config.yaml
num_classes: 2
head_dim: 64
fused_qkv: true
num_experts: 16
moe_every: 2
expert_mlp_ratio: 1
experts_per_token: 2
muon_scale: "original"
nesterov: true
Rows from block 7 of a small sound classifier, named by matrix and row number. Rows with one number belong to one channel. Each number is 128 + 24 x the weight over its row's rms, rounded and kept within 0 to 255. All counts start at 0. Numbers have three digits each.
Before each channel's rows are labels from the 100 clips, of 14976, where the channel reaches its highest value: "strongest on" is what is common among them; "band" is the frequency band that holds the peak. Only what is clearly more common there than usual is listed. The data: read English sentences (LibriTTS-R).
# convs0: expand pointwise conv (model.blocks.7.convs.0.weight, 640x160x1x1), inputs 80-119
# convs2: project pointwise conv (model.blocks.7.convs.2.weight, 160x640x1x1, transposed), outputs 80-119

strongest on: voice: female
band: 500 to 1000 Hz
convs0.356:130086112090128128128128128128097128128168128128118157128128128128170128148128128166146194147131145112168179195128089128
convs2.356:128094128179134164121155096128128083128128128148128128089154128116128123128115112139128128128128120156148088128218128128

strongest on: voice: male
band: 0 to 250 Hz
convs0.173:189128128155086128149106128128141081150148176128128136125103108076085194128128145128128128128100134128056128141128054139
convs2.173:142111166112128128164128163128167128104128128114154113128128113128116128128128128071089097139105128128128075063128136171

strongest on: voice: male
band: 2000 to 4000 Hz
convs0.44:100064128156128128128140128128149149091133128148150100146128128128128125108150128106128054088100128128178114083180151121
convs2.44:128128091128154103128169096099128136128128069133128120128128125096128185128128150103128128128159128128088128181128128128

strongest on: voice: male
band: 500 to 1000 Hz
convs0.260:091128128128137128109128157128161093128133110096138125109128128128128112085128128128124185104139128113166116128128193128
convs2.260:128112128128128082103128128177101128128161151128108081128084085128163128128128145164110128128149093156067144049128129163

strongest on: voice: female
band: 500 to 1000 Hz; 0 to 250 Hz
convs0.290:159175128140128153120165128147098163125128121128147140085128170152172128128128128114128128128128129128157113141099100160
convs2.290:178163101190085128172128128103087128090128128142145128128081180128149128128148128128087128128128154128094163146091153157

strongest on: voice: male
band: 0 to 250 Hz
convs0.119:109092171128128082091109128112118108128136160139128120140117128128104209128128122128157112125129128128146098137127130154
convs2.119:088208128177128097128162128128160130104127128109195128128128149085128128128128157116101128139128128123144128141128128128

strongest on: voice: male
band: 250 to 500 Hz
convs0.150:128128128128180128026128128128081103128103128128144128128128128128128161148108129126133097168182128128099145128128128128
convs2.150:128186078128112097128128128123123128162128128128128128046128128164128128128128075128128128134079179128128128187128128168

strongest on: voice: female
band: 1000 to 2000 Hz
convs0.638:128157161128128166128061153128141070098128128128128128128095128128128130128128128128128128113177128128128128091128167128
convs2.638:128128161128128128128160159128128128128098128128128128128206057070128128128136160164108128128085077128128128128128128128

strongest on: voice: male
band: 1000 to 2000 Hz
convs0.570:128128128128128157128176128128088128077128128153128140128128099128129128128128128111128128092128128155115128065128128083
convs2.570:128128128128128160150100152055070128128128128128128128128128128128128128192128128128140074128128128128128096063128128201

strongest on: voice: male
band: 4000 to 8000 Hz
convs0.634:128105128128128164089128095128163128091170162190128128072170116185149101121128128128128079128143128155128128128128128100
convs2.634:128128081128166144189135128109128107128128128132123128128128111102175128092128173136073085128104162161128128147146128128

strongest on: voice: male
band: 4000 to 8000 Hz
convs0.187:128128157136128192128132128121103126128101100145112121089128095128128128128128112098128128135144074133128128072134114128
convs2.187:175128128128128128111217128121064128063128128128095185128086199128128128128128128095128128120128146159085098128148144099

strongest on: voice: female
band: 500 to 1000 Hz
convs0.565:088128105128113185128128106146128128071105148128128121102160091158128128128087176128128090128128106193087128098128064170
convs2.565:096128128128109112128128128100128128128128128111119128154128128128108081128094128128128067101092056128205128148128170153

strongest on: voice: male
band: 2000 to 4000 Hz
convs0.172:151128152128139163128128128128128170142146128164128128175079128171081128089128128109128110107128103128139158128128115104
convs2.172:128128128128151128128093137109116141091133128128154138112077128064103127128151100128128160154175102128156165106128128128

strongest on: voice: female
band: 500 to 1000 Hz
convs0.520:137128128128125128088065072128128128128155128163106202128128128090128173128134128103099118128128056128146096128147162128
convs2.520:128085072189133176133080128128081128118128128128147128135145128071128154128128055128171128115128128184128126128102128144

strongest on: voice: female
band: 500 to 1000 Hz
convs0.96:130128128111128162114159128130128171058128128111128121066129142177106105128128128103128128146199128118128082128128148128
convs2.96:141119141128111151128128128128128128128128128128148128128066128099127087157128114090128138128135125128128128089151123128

strongest on: voice: female
band: 0 to 250 Hz
convs0.240:133128145083128128155091128193100128128128133128128119075128128157161092128095082093131128128154128128090128123184124128
convs2.240:083128112128083185128104098184105128128132128133173093145080140128179137141093071077128128128095106099128100159152128128

strongest on: voice: male
band: 250 to 500 Hz
convs0.14:128128128128128128128063216062121128128128153165150128128183128120128111094128122128113128128128128128152106103128152128
convs2.14:128089122146061128128128129128128110188113128137158128128123121171128106104128104128140081132109128128118099128128125128

strongest on: voice: male
band: 2000 to 4000 Hz
convs0.40:128128128128122128128128157128128128165128128128095128156090083128092128128087128132150094128123182105128128114100128128
convs2.40:113128109133128087128140128128090128128128122101108180132128128080128128128128128146128094107128193128076138177090118128

strongest on: voice: female
band: 1000 to 2000 Hz
convs0.517:172128128167098189128128128112128128176128128161128128164128128128165128103128128120128128128096105109141128162128154168
convs2.517:137096153128122087186128106128128094152128094158080123128168066128167128155108128163084095128128104128139091128128128128

strongest on: voice: male
band: 1000 to 2000 Hz
convs0.368:085128128089128181124128128162128107128128128128139128128153128100149128086162128154173112110128128128183128128108139128
convs2.368:090128078128128128128134128128099117166128128128165095158128110104128151128128128157109128128128187128117128084131195113

strongest on: voice: male
band: 4000 to 8000 Hz
convs0.505:106092128128089081090128123159154106128072119115128128155174139093128128109128128128072128083103168128066128120128126147
convs2.505:128128128128128112128128128184128128128086128128146128128128158178128128128142150128072126128128128128153128128085113128