Weights of a small sound classifier.
Model: 10.7M parameters, patch size [4, 4].
Training: muon at rate 0.0093, 16400 steps, batches of 128.
Data: trained on read English sentences (LibriTTS-R), 15625 training examples, 134.3 epochs.
Rows from block 2 of a small sound classifier, named by matrix and row number. Rows with one number belong to one channel. Each number is 128 + 24 x the weight over its row's rms, rounded and kept within 0 to 255. All counts start at 0. Numbers have three digits each.
Before each channel's rows are labels from the 100 clips, of 14976, where the channel reaches its highest value: "responds to" is what is common among them. Only what is clearly more common there than usual is listed. The data: read English sentences (LibriTTS-R). In brackets: how many of the 100.
# convs0: expand pointwise conv (model.blocks.2.convs.0.weight, 320x80x1x1), inputs 0-79
# convs1: depthwise 3x3 conv (model.blocks.2.convs.1.weight, 320x1x3x3, trained with AdamW), a 3x3 kernel
# convs2: project pointwise conv (model.blocks.2.convs.2.weight, 80x320x1x1, transposed), outputs 0-79

responds to: voice: male (78)
convs0.287:150045104128161128093128168128128075128131128128111117171180128097145128104128066128128150078157128149113182128128128118119161128128128128128084128113092139144172128128128088128110139116128160128128120159131128103106128128128128128162128128
convs1.287:164182136118117136136110114
convs2.287:109128128172153128123109128128115147132183147128099180099126072128128154128098128128168112128128128128165128128083128128128125128126128070128128128128165173128120144128128128120128109128080095128128128128090075128162116076202129128128128128

responds to: voice: female (87)
convs0.296:120128128128160128136143168128153140153149128128128128147128128187128128128078128109161173098128142204128112165128128128128128128128142121128074128128128091128128154148128128117127083128128128113168133128128128128128142220143085149128081128
convs1.296:097111104106112083105122135
convs2.296:176156185128164103100114081128140138128155128178110128128102128128128128128126128128152099128128128165128111128137128143128091128128068128101086128128128181167128128128128128074128096128144128128128128153152182134156101128181176128128128128

responds to: voice: male (98)
convs0.156:055112120159147115128128128111078128161165128110102128098148090128143151149155093128128128138119128149175128128123128128083078128128128090128128118128128186128101093128128128120103128091071128120128156128101141128128116148067164125128128128
convs1.156:102107106135125125182144145
convs2.156:094128159128128159087129128128100119158128105128128128128174086110100128181128100128154079128141128128128161179128171144084128128109099171128128069111128091128100128154128128128153135128128128128097162161128128083128128128104146142090091128

responds to: voice: female (85)
convs0.216:128128161128143193128198128128128198128128160128128139128128128185128171128076124128128128128184087128128128128091128128128128128128128153128128098116128128128128128128128161152128128183128128128128128128128128083128068128128155128113128182
convs1.216:116123140086114141094094107
convs2.216:128087128128128128174128128128128128128128128128128128103128128087128128128128090153128128128128128128076128128128128070128128128108151128153128128128209128128128128128128128096128043173110128170140128128128029119097128128128128128128128112

responds to: voice: female (83)
convs0.244:144118128128132143128128142090088116128128128128087128076161084138128128070128096128128101128128167128163119172211122136128128128168128128128128128148128139128168128128128079166128128128128128110155106113128128128128128075128128147171128186
convs1.244:108181107099133129133148113
convs2.244:128128128128128128128151128128128138128128074112128128128100153128128128128128109050128128164101151093128128172067128076139128128065128157118146128141128158128128128091128128058165128156197128128128128128128128128128128094150128099128118128

responds to: voice: female (85)
convs0.42:128109082128165107115128128188099075166145104128135128163128128128128128088128128128145128128149083110111140157074090151091150153095156108128128091128168087128172128128100128140128128128107154128136117120166128117128128160128152165160101128
convs1.42:117143116107091127099100163
convs2.42:128128091109128076105128128128128128153128128107141120106108128079103128128139122129128128128161128128128154150127085114160104142192092128128218147141161128128116128147174108128106138128151128084152161069128128116128128158141128135086145128

responds to: voice: male (77)
convs0.163:128069128128128101128128141152128084128203159115128128128167128128128128128128095166118087128175128128121196175171128102128128128128128128128128128097128128128166128088128128167128131151128128128154167128128085128157128128085165128158128128
convs1.163:109153099150170159133120124
convs2.163:128189128128097111128133128128128137106128056128128096120102119128128128119164128128128173128188129147128128079128128091085130188128128092128128128128129128128128120128128128065128128128128141128100128126217128128128128128128096097134150128

responds to: voice: male (77)
convs0.83:128128128086151066139128080138105128144142128133128105128158128128128128110163128146128128128086128128147115145128229128182128128128128128128128139128128128137091157128128106080128076103128128128128128128064088128128090154128153128128128109
convs1.83:085136135121125112159088110
convs2.83:128128128128128080111128069140091128147150128128171128128128121128128150156140191128119128128121142167094098158128128161128128107178128128128069109143128128089088167157132082128128147128128128128178128133128171128149113128128128068128128096

responds to: voice: female (81)
convs0.164:128098128128162128128101135101128173100132143128175128154128171128157128178107152128128080102140152128099128093128124087104174156128099108128128160128096128108081128128137150170168128128148128131146128146140089128085128183111128128089128128
convs1.164:134135136103176112108163112
convs2.164:156107091128128128103128132125155070128160128128128128128128128092110171088077136128128132096128128128128128128184086141112170155178128128128128185128151169128128128128128147114128160096151128144187128128127123128128128073116115081128148111

responds to: voice: female (99)
convs0.208:128086160128102128128107128140128128111108106140128128126086085128128128128128192170081097159128128093076152128128128101105150128087153192128128128107134134128108128170107128147150128128090128164128143128101142187128140128128128128100128172
convs1.208:164144096159139146160140131
convs2.208:083128208128174122128128170128128128128145128128128148128075116141128128128128128128131160128144128095128128161128128182128148155128128170128148138187155116140128128128111128094150128111128092152128086101117087140077128166128102128177120128

responds to: voice: female (85)
convs0.115:128082162128128128137128148128081128147088128128128161095145128083113128123128068128118128128110171128124128128128128192160128195115128092187105128128176140128128135164139151082165128128131128123128096128128100128099104111128128118135128155
convs1.115:171166165120124127118116114
convs2.115:169128168076128128128168100085173128128128109128128128114128128128128147128125130086149094169130128104129136085182128068128160128114083128128164101136113128158128124142128173128128141128128128128156128128131094169128128128100112095177128085

responds to: voice: female (97)
convs0.28:144128128128137160146081107128161073112128128156128139147061128128128128128090087171145128171110138128128115128094140128128128155115176128128128128128168109128105128099158176128128107128109063128062102128128142128128128099120137116103128097
convs1.28:141171149102099096118137127
convs2.28:097128091150124159128148128149151144098146122128128128181128093128104141128175144128128128169128128087128128128158083162185128128128128128148128128128128128102088128134128146151103128128073128175144128128055097128178130145128158102128094125

responds to: voice: male (81)
convs0.32:128074171128128128128128128154128151128116158095090146170128128128128128141157121160130128128128154076168128132128149164148136086128128059128093104128128113128119081158099098128149157105137177125140178118128088119109128128093128094143128128
convs1.32:110119125175170155120134129
convs2.32:128144076128128128148128152149160128128128176124147107128128128168142098128128128128152128128094128128128106128086128180131128068128100128125152128075113097114184172100174128128128128081128128091082128189128128128145152128128128114137104128

responds to: voice: male (89)
convs0.313:135128129095113128128102100154102061160128128128083091128092128133128101127125128128062128187136151128160147106101128092128128111098147160121117119079143143128128128116108080128090130153128128136128085144128096109089128110128126128145161091
convs1.313:165141118093095138153144144
convs2.313:128093093159128147128136128094171084128104128128129128150104128158114137104113098161128171099105133128128067139128130155076097133126147093157128093128128118128128100167097128179186128128104158128128128084091094128124148128118128121128128153

responds to: voice: male (73)
convs0.261:128129115128098149103128128128128137051160128128121112128085171102142106141173122138128076119128128128105147128116128128128128128128134104075128128141128102115128171128128067159140116128099139084128128163128127103128128128128063128094160073
convs1.261:155134139117120141083133171
convs2.261:128163122149181128128128128093128128128128128098128113168128128145128128128163036106128128128128123092102150109153107128128169179078113160114128140155128150093136103128128128128091185128128128087080092139111128160128113138140128128128128128

responds to: voice: female (86)
convs0.286:121143128128162099128147165083128068153128068132104193111100101128128119104128128128128128122120095128136128128067101128128128176109107163128120101128116128063096128135128114139096128128105146183128128128128108128102128128143128128156136166
convs1.286:120117098116160176117123149
convs2.286:118128128128116128062128107128128128127128117097169134128195170128148128198143128128128122162113111104128088128116101128047128128128128107128153150171146141128134122128128183128146128128128128128128176128186128128119128152128159128152128128

responds to: voice: female (95)
convs0.254:128128128087128128174114128177168126133117155128128128128115083128128128066093128128128128128128128101114128128128128103125128218112126153122128128165088117128138149128090128104131172128128177138177112097128155090169128089110135128128128117
convs1.254:168124110099109102157105134
convs2.254:181128165128171127122128145082128081128097128095128128080128138146128128115199128128128114095128098128165128143143083089128147176128134128103120128126139128189141131106105176160128128128128128096160128133128128128114118159128128097171128128

responds to: voice: female (97)
convs0.250:128128175098096148115128154094111107128128178151128128128128128162128128126155160128128173181149128084128157128128127151128156128128168128091119147130163134128102153128108094128128128106128147151068128128128080159089128128186128147080128142
convs1.250:132117096187135150129124130
convs2.250:128138160128128128141145128128128128128128128128128128056098104128135128145128114128128128112097128128118113128128128112159128187128070128142128128180197088128112128128128128128183128128167128158128128072165114128081189128092128128128104128

responds to: voice: female (98)
convs0.242:128120090115143160128101103117099119126184128139149115186161152133138175107065128137150128128128128160098128128128104128101128128128146155156096089112128150195128110128158128128108128145098128167143128128128108108173128159107162137128100155
convs1.242:094102100150168139139121143
convs2.242:128128103128068115128128128128128125128128084149154076155128153128128159144115099128107165137157128128128160103128172107096144128128128159128089085128128128175089096128132128128128103138153164128110186128104140170128136128096082102128095091

responds to: voice: female (97)
convs0.25:128128128128128109100128152123152128159128128127128171155128157121128097167134128136128148141103128091119088174133128128125088128128128128128128128160128164107128113142131207154128078082170186128128104107128128128128128174128108068169128128
convs1.25:151114119101133179136129097
convs2.25:128124079128128162128128128128128166102086128097128128163174128145128121128161184128128128139128081098128128101125128176142128159171138188179128128083095111111128128128154128128110132128139118090171128128128089128155128128128100147120101168

responds to: voice: female (99)
convs0.273:155128128099128117128128140143128114152128128145128128128152128128117128117119128128170162128128082128131128182128128145128068119198163128166128128197128128128128088128100128128088128128128128128071141128073128128199128099141111103128105137
convs1.273:108168137136121086106152138
convs2.273:128128111159070128128128128104128094128098128079128076126128128128128128116176169150128128141128128128152128128128128128113072128050098128128122128128128160135147046128139128128187135125128116128099128128128147097128161128157128162128128155

responds to: voice: female (88)
convs0.298:098128150137142128128128128136128128128068073128137128128128128165112112193102163128128092128152128128171119079128105174128128128174128101128128128128128128128128113128182128151128128110165138166139085139128128091192128184128147128128128128
convs1.298:169158125124141132104105164
convs2.298:128128082128128179086100128128094128128128128147128084128128128128166128165152143103174192128074088128110128128128145128170074153128128128099128166128128128128128129146128128128128128126128128179128094093105070169128128134128094128128128142

responds to: voice: female (96)
convs0.23:128131163111128144153128165128128133116128103154165128094128128126128159128128156128128128128063128128128039128128123092125128128128149128109110128074128066128128128105128097128109128193128146144128173128128088168128128128128128078137102128
convs1.23:140159100115110152123087151
convs2.23:128104174128128109134083128086125128128128138128075128128128081128124128128128184155128175128128128116128128128128128128128168128128184150128172188128170128095089146128128128082128128128128175173156128128128128128097161128126154128078128124

responds to: voice: male (88)
convs0.125:128128128128091141128128128156128128128167121128159128128128128128114101117128128128093077128076115136128114118128171097143102128140128155149128128182093135128128117146156184110075172099157128128128128128128211102113090120128102099097158115
convs1.125:159161118175139123103121122
convs2.125:128143098128115076128176128128128145128164128128128128080128128128128128128128149128185128128138153113128160128128177128113179128128104128107128123128128128149128128128148128141128085128069121128128163131088111171106053079167142151128083128

responds to: voice: female (91); the word "you" (33)
convs0.69:166145104174128165128128128128128128128128128128167128128104128128128082109128102128101096160128069128112159112163087128128105065128143128128128146084128100076128132128128128128128128128130128186128127128188128128173160128128088096162144128
convs1.69:162140089104100140117155127
convs2.69:128128104161128128128128128112128094082128128128077110149128128128128128128095148128128128177128128128175089128233128128165128128128128128128128128190173095128128128183128128128125128128128128121128095128128128122173122128097128181128128153

responds to: voice: male (97)
convs0.221:088128110164128084142097128147089128150165128128128129178139087114100128128128097128128187144089128148128128128128128106128128128118153128128165128128145183113105128128132110187128141072076128128128154115082150178128128158128128128161128128
convs1.221:136136145132153191136118127
convs2.221:116128097128128140128189128158128128083136128128089113128161134107128114157128185128128097166128097101149128125108127159128128170156128105128172107088128128073157128128128128128128127128070128148059128128151128130128164128167128155128159147

responds to: voice: female (92)
convs0.27:156128184094105128128163128147112128158128109119128093103164128099145128128128128128118128094128128094128128081128128103128157161076128149128089158110160088128128128128128128097084128149078128128094090164095112146142128128102128143128058128
convs1.27:140128141115125114093074109
convs2.27:128128128055113185128128128128097128141101128128105152160128128128128138161143151094128128128166128087128128137128186186128126168128128128157099163156128151140128128087128144159128128145168128096128128160193115164128128128158128128107128104

responds to: voice: female (94)
convs0.220:128128128050128128128183128128128135128139096128091087128179127069152128128168124128149128159128128119091111099073099128128128117089081147143096159128128111117104128081128140128128149128128084157128128128112128128128128108128181145128128128
convs1.220:098118153138153101087134148
convs2.220:128078079176085133090128175173128128128128128110128128159128128154128140128128168140155128149095157128071128093128121128129128151175128157128128128128128128102128102128102128128128128167128119128128128128128154166110156155128162053096156128

responds to: voice: male (99)
convs0.3:082123128128173079164128128128069128191150128108107128149127104107105128128106065128108119086128128154157150128128128066113128128171128128093128106128128153170174128128128128153101128128128128121144187128128137112146128128106128123128105128
convs1.3:154164103161123152133121100
convs2.3:122128180128128071157128128180128136107128109112128128128108128128128128128155128128128128143159110128073087128101153128119071099128128122128128128128160110128133151142173128082128100128128071128126128191128128135181128084128128128106182128

responds to: voice: male (93)
convs0.202:098128128062128128128102128128135148168114104128128128128128145128080128150128141106151144082128128128198128128128160128171093101128138128128128128155128122128128083114128128128171128128128082110136128128103128128058128100120128044128112128
convs1.202:125175180133140133133136123
convs2.202:128128146146135150188128100149132111128155128128128077128079075189156128128089128128143128128128078128128141085128128096128122128105120128128179123170139128128128107128150170155128113128106128160111128138128101164164092115139166080128128128

responds to: voice: male (87)
convs0.205:122128128128175185128134139157102098155095128128143121110128155128163103128128128128128117128111167086133112119136158106097128107128171128128128129074128098083133114128128154116172128122128163128128157165179128113079073107128128128170090128
convs1.205:125168153137134099103097148
convs2.205:139171125128128128128128128128136106128128100162161117100163128161128170128135160170128154128128110094128148108134128100102128108128128116128143128080128175128180128128128175170086116114128075128128147128128103128096106128177047128128128128

responds to: voice: female (94)
convs0.151:128128134150126164075128098128128128128128128098089127128110128107096128128098111128132128087150156128103154128109128100127143159093128091128054128128128103128128128135155121128092120170128079066128081151128128128128138128206128128128141102
convs1.151:178130165113127106109117118
convs2.151:169172093080164128128128132128128128128128128128128192088128128128128109128130095133128142166128128128128118069130149156200124128142106181176128170103100128128128128128128128128128095100128128128128079128128128128157128128128128082128079122

responds to: voice: male (89)
convs0.128:128127128128128128150128128128095128121148115154128165116087128168128128098163163078128155169092128166128128128128112128081079165128090104115128089060116161128071111128128128103105128128117128128128173128128143128104180128130128128094128128
convs1.128:127107125100108129172166143
convs2.128:128128110105128128081171148156128098170167093128167103128128140128128103099164119126150128079128128128128128121132142158128128093128094155128128128122128095128191078128099146148150171102106175128086128128171101128112095128128128128103098128

responds to: voice: female (89)
convs0.155:128151098128128128128095128128114128128120128128154128128128069128128128128106143128128167144111128116128146085099128128108114096128199128128093137119128128128128128128073058128128119160091100154128102128124128158187168070128160108104162128
convs1.155:132125148133105155169111090
convs2.155:128065077153128128128096128145128120128103170128146128128079128094128128116110151128090128153128128140128185128149128128128128128128128161128128154128128128128113171099094128128111128100128111142069113144085156178128128128128109132111209149

responds to: voice: female (95)
convs0.243:066128079128128111049128128128128128128128128128128128108178128128128078088128046128206128128128128128128128128128128128085135125128128147128151128128128171128058128128128128128128128128128128095169128128126128128161128128128128128128128128
convs1.243:091087111102121133144129099
convs2.243:034128128128171128102128128179128128144128128128159128128128107128128128128128128095100128128128128115128128128128128185157144178128133128177128128128128106085162128128128096128128128128122128201128147128202128128103094128128128167128128128

responds to: voice: male (73)
convs0.50:090104128096128128128128096128128114154128128128128128160128085128156128128058113128161128172082105131186086143128128100128146120147167128144144120134092158141078128182128150137096138184115128128128128129128128125128157128128123088128099168
convs1.50:127096112166124107145162152
convs2.50:094152155128128128184128128157128128128128128208086128096128102128128076128128128128128097132128146128128184133113105112128138128128128128128165146175092133169107128197155090093118128128128104128128159063128128128128141128120128128128128128

responds to: voice: female (90)
convs0.277:128128128128128178088128090128104157149128128206153128103128128128155128166083137166182152140083196125128183151128128128128128170128128128128128128128128066128152128120128128162084128128152128116128128140128128128128128128128128128166128128
convs1.277:115084117172101142134131136
convs2.277:105128095113128150096174164128128128163128128104128128093128149128128128128138128128133168128128173095153128080137128163128162128145128180128128128128128113092128095128128128128128128189128128128128128128144207058128173128089128128128128165

responds to: voice: male (91)
convs0.181:078137122140110128142128128169128164139136099063128112167128148073092128128154128128094099128164189128128116135128163121085128105128161128128113120128128128128108128095128137128191106128128171104119109124189128148098128128128128128130128093
convs1.181:134124109109107109146155178
convs2.181:128128128061128128159128099128092174128086119196128143128128105128119128128143128082128093128109128147128128104128128117184103087135105128170128128156086128128159128128141128128166086128128131128128128070128127123166128128128128174180128128

responds to: voice: male (93)
convs0.12:128128105128128069128067068128165128156176097128104128176128128128100128128128148128087128166068120153193092128128128124147104102128128128128128128128128128128128170090128128113128128128128107128115116168155173128144127128145129128128168128
convs1.12:123127151104109089160160136
convs2.12:169112106094141139128082128091128158151104107151172128128158146183128128128128093128168091128104128128128128128128092128128093088150128128129128098128109085150128085161128102165189128107128128128128128078117144130128090072128128128128128128

responds to: voice: female (97)
convs0.130:168128128151151128128128063098128128128128128128128128128068128128128128105128128128128128128099073201128163128128128159128121128128135128058101128128072117171146098128158085138112128148128088128128141128128128157128128128087128102128105169
convs1.130:081126133132152149166130106
convs2.130:128124128128101186128128128128128100082175128145123102128128128113128128128128063128128128128133128105090194128166128128128128128128157128128128128128189128061211128108105128128128128128128128174082128128128103128128150128128130128128095109

responds to: voice: female (82)
convs0.93:128128097093128128128088128128128138100151109158128101177128128098128148094128112112128128128128128131160128160128128128078097152169190128174128128084095050189128106128151097128128128128128145178128101128128128128128157128128128128128128153
convs1.93:129086116100137137165104108
convs2.93:128128131093128128148128179169148128128128128089128128128125128128128185149128092111181128128128133128152128142094080128164096106069128145189128115128128128155128145128128128103128128121097128078069128128111188128176103128128128128128130128

responds to: voice: male (73)
convs0.7:149090180128106128142167101133128114128093166128142128128149101076109128128148128128174147112088155122170150131128128093101078128128119101128115144128153104172177106128128083113145128120123124080128128128128106128141128128087128128187128157
convs1.7:124120115155185157123137129
convs2.7:128150103129128128128128128158139115145159128158139105148123161128094128122156128163154119138146084128141128128117091146128153128128066107097061128128128172089124141082128147128128138109128125158142058169143141128102093163128161154150154120

responds to: voice: male (99)
convs0.264:128128105153164102165128128157101153128128128128128152106180155176153128164128062124072128078143146168109120128103141128101128128172128128128151112128128128128128084101084106128094180128128128128087177147128128128128128128128128110128117128
convs1.264:139117165158123159152117160
convs2.264:104128156128128128128128111128116089145090115117148128128128128128128128105128051115106111169115156167128128128120173070090128128198128128128128093112134128128091128145153085090128075128157087158095128128113108128142128128128128087128131128

responds to: voice: female (79)
convs0.285:149097128040128128063132128128128147101157094100122128155128168128116128187156128129137169128128162160128128183170128128157128128128165148128128150134128126102095099128123079128128128128110128128128128128111128128161128138185128128128128128
convs1.285:109142146104147120083154152
convs2.285:147128128102128128128146111106128128095099128128128158128128128128128177180128084128174094096158165128105128128147131128128128128128128096100113070072150128128128128109170129137071153100139128072096107128128102136128169088128128128128164156

responds to: voice: female (83)
convs0.306:128164128128128128101128135099128128156128077128147128128161128128166142113109128128164128128158061142195155128133128128128128110128152138162128128102079143128126069150128128175128128128128145128128092177095128082170087094106128128146128128
convs1.306:091127153165146126097118109
convs2.306:128089128128128128159128068128128128128128104128188128075128128128183092128128128128128128128128128128059128161128128128083097128128128128150135128128128067128127087128128148053149128116105128128162128128156096128135128128160128154128128175

responds to: voice: female (91)
convs0.279:130128151166128092128128120158128142128128141128138095160112088179128142084080128128105128128158134120128109128128128081112132103128128159128092160128160142128102128160128076128100128128121107128128168179160128140126143130192172128098128178
convs1.279:114123118127139125161185146
convs2.279:183128144128128128128128128170128128153128128128128128173128097112128128128128128128040162107182128128051128141154128161087158128128146092128170128088168153128128128128128159128098114128100181128128128128128128128128128128128111162128143128

responds to: voice: male (93)
convs0.274:128056128128091113128128158128095149136160140151128128100128126107128164128165104133128111128128128158177184128083128115109100128113102103128112120144128128128128128186128089128128153066128132151128128111119128166128128128048128136128128128
convs1.274:103101107119129133170159151
convs2.274:128183128128175141121128128128128106186128108128150128128144093128128163128082096078128128128148128089128115144128160128128161095134077128185128097128104121095128128113139128128164177128113128183072136154105128128100128145128128115128114106

responds to: voice: male (80)
convs0.301:128146128128128079160128128149158128115128128173095128154128102128153128128128080088087143128128175120128126154128128108087088128154133128128128150128128128099128128207143091128143117128128152184119147128081128102128102104128103128165088091
convs1.301:117118123129113119134186163
convs2.301:128128128128128094128162131128155101128107128128158088090128128132149128175128088128135109128111128081135170128160128153128128147128091128098128128128194128128175139082128169085105127102128128168117074128128128137133128153128128136162128195

responds to: voice: female (90)
convs0.302:122128079128128146154139104128128128167128128109151173151128128163108128128128128135128128087128150128176146128106128128128132128099128128144128184128089128138128128155108128128128175142145090128184128128168128076181194128128167128153093098
convs1.302:154151118152134090111104097
convs2.302:128171160162193155093142128128117128128187128128189063128128128074130128128128128112112143128128156128128148128159128128155130086128098128128118128082128143138128128138128157156128128150110128128092075128108128162137106160086152128128128118

responds to: voice: female (82)
convs0.309:128128164118058128128128128173087130128092128120128128159149154121128162128128128128128128128079128145128175137128128128146112163128178128128105128128165172120128083160128113128128116147169128128155125145192128128155139139079123163084093128
convs1.309:118119109188139126132150149
convs2.309:058086128095128086128128128128150128128128103128122128128118128165093128163128164130128079128179128128113128081095103163101101140128142128128098128128128111128177128128119112100133075128120128128094128128177178114169128174128145128128138128

responds to: voice: female (86)
convs0.268:128128128112128100128088128128139128181128128128151128128069128128128128128128128128128152150154128128128128076128158061128128139128128102128199128162128128128128128164128128098128128128163083128128128128128128161128128128128222125085078128
convs1.268:135113068126119101139137111
convs2.268:128128128128116073128128128128104128128171105128159128128064090160128128128128128128128128057128128128128128162128128128128128159128128128189189099100128128128128194075128128128128094103128128166128128147128128165149128128128128179097128128

responds to: voice: male (100)
convs0.60:096128088142153096156113162150110128184155128101120128150133137151128152148128089128128128128128113147120128095100092078090085128161117096128167093128128150075128117138128128147144128100113128128112168128073157173128128128128128175137128105
convs1.60:153134140179149165129126125
convs2.60:110172128128107076128144128137128128143089098128078107128148128128132128128156141101091095156091128142128098099128144111128069128128128128144169113128161128096172110128177076169167141096128128173128142128128128143128128176128114128096128128

responds to: voice: female (97)
convs0.219:128128145128103182145101163128097128128142128133128159092155081079126148128143088140146128116169128161103128128161093077128161128147128127170128128138148128106172077131128128135105128095139135128128165138128099056111128128128119102157128122
convs1.219:165149132091102099144137117
convs2.219:082090090128128102128117147128151128082128113128133111128128120128128167114128128153128128142098128128128128128151128094129152150104091153084170128097170172137188128088096128101182156128128130071128167128107128135128156098128171128128128128

responds to: voice: female (80)
convs0.20:128128128128128128128128128128128128088128128128128205128128099128187128128128128128128159164128078128198128128128128128128128059128128128128128203128081128128128128128128128186128128128136128128128128048128128158128128128128128092128128128
convs1.20:086133129111080107125112133
convs2.20:102085120128128128153161128113082128128190128128128128206128128144149128074128128128063128128128128128128138128113088128107128128128128128128154136128128128128056171128128158128128128178084128128128128128128128128175156128128128128128086167

responds to: voice: male (93)
convs0.90:176128067166128128128128094128114128170128128128164128142128163145093146128150128134128154143128128159128104077119109089102101128128128088156128128166119128128122128128160098146109193094119128134135128128128181128128115128133056128128170128
convs1.90:142144138184143129109102116
convs2.90:089128061171128097159128128128128146101128135128073110128146096128128128128128128138104099114128158128141164128128171090140130083128092092128166154128076128128128128128128128177128166087162128145066146135135128128128101128128099128128145106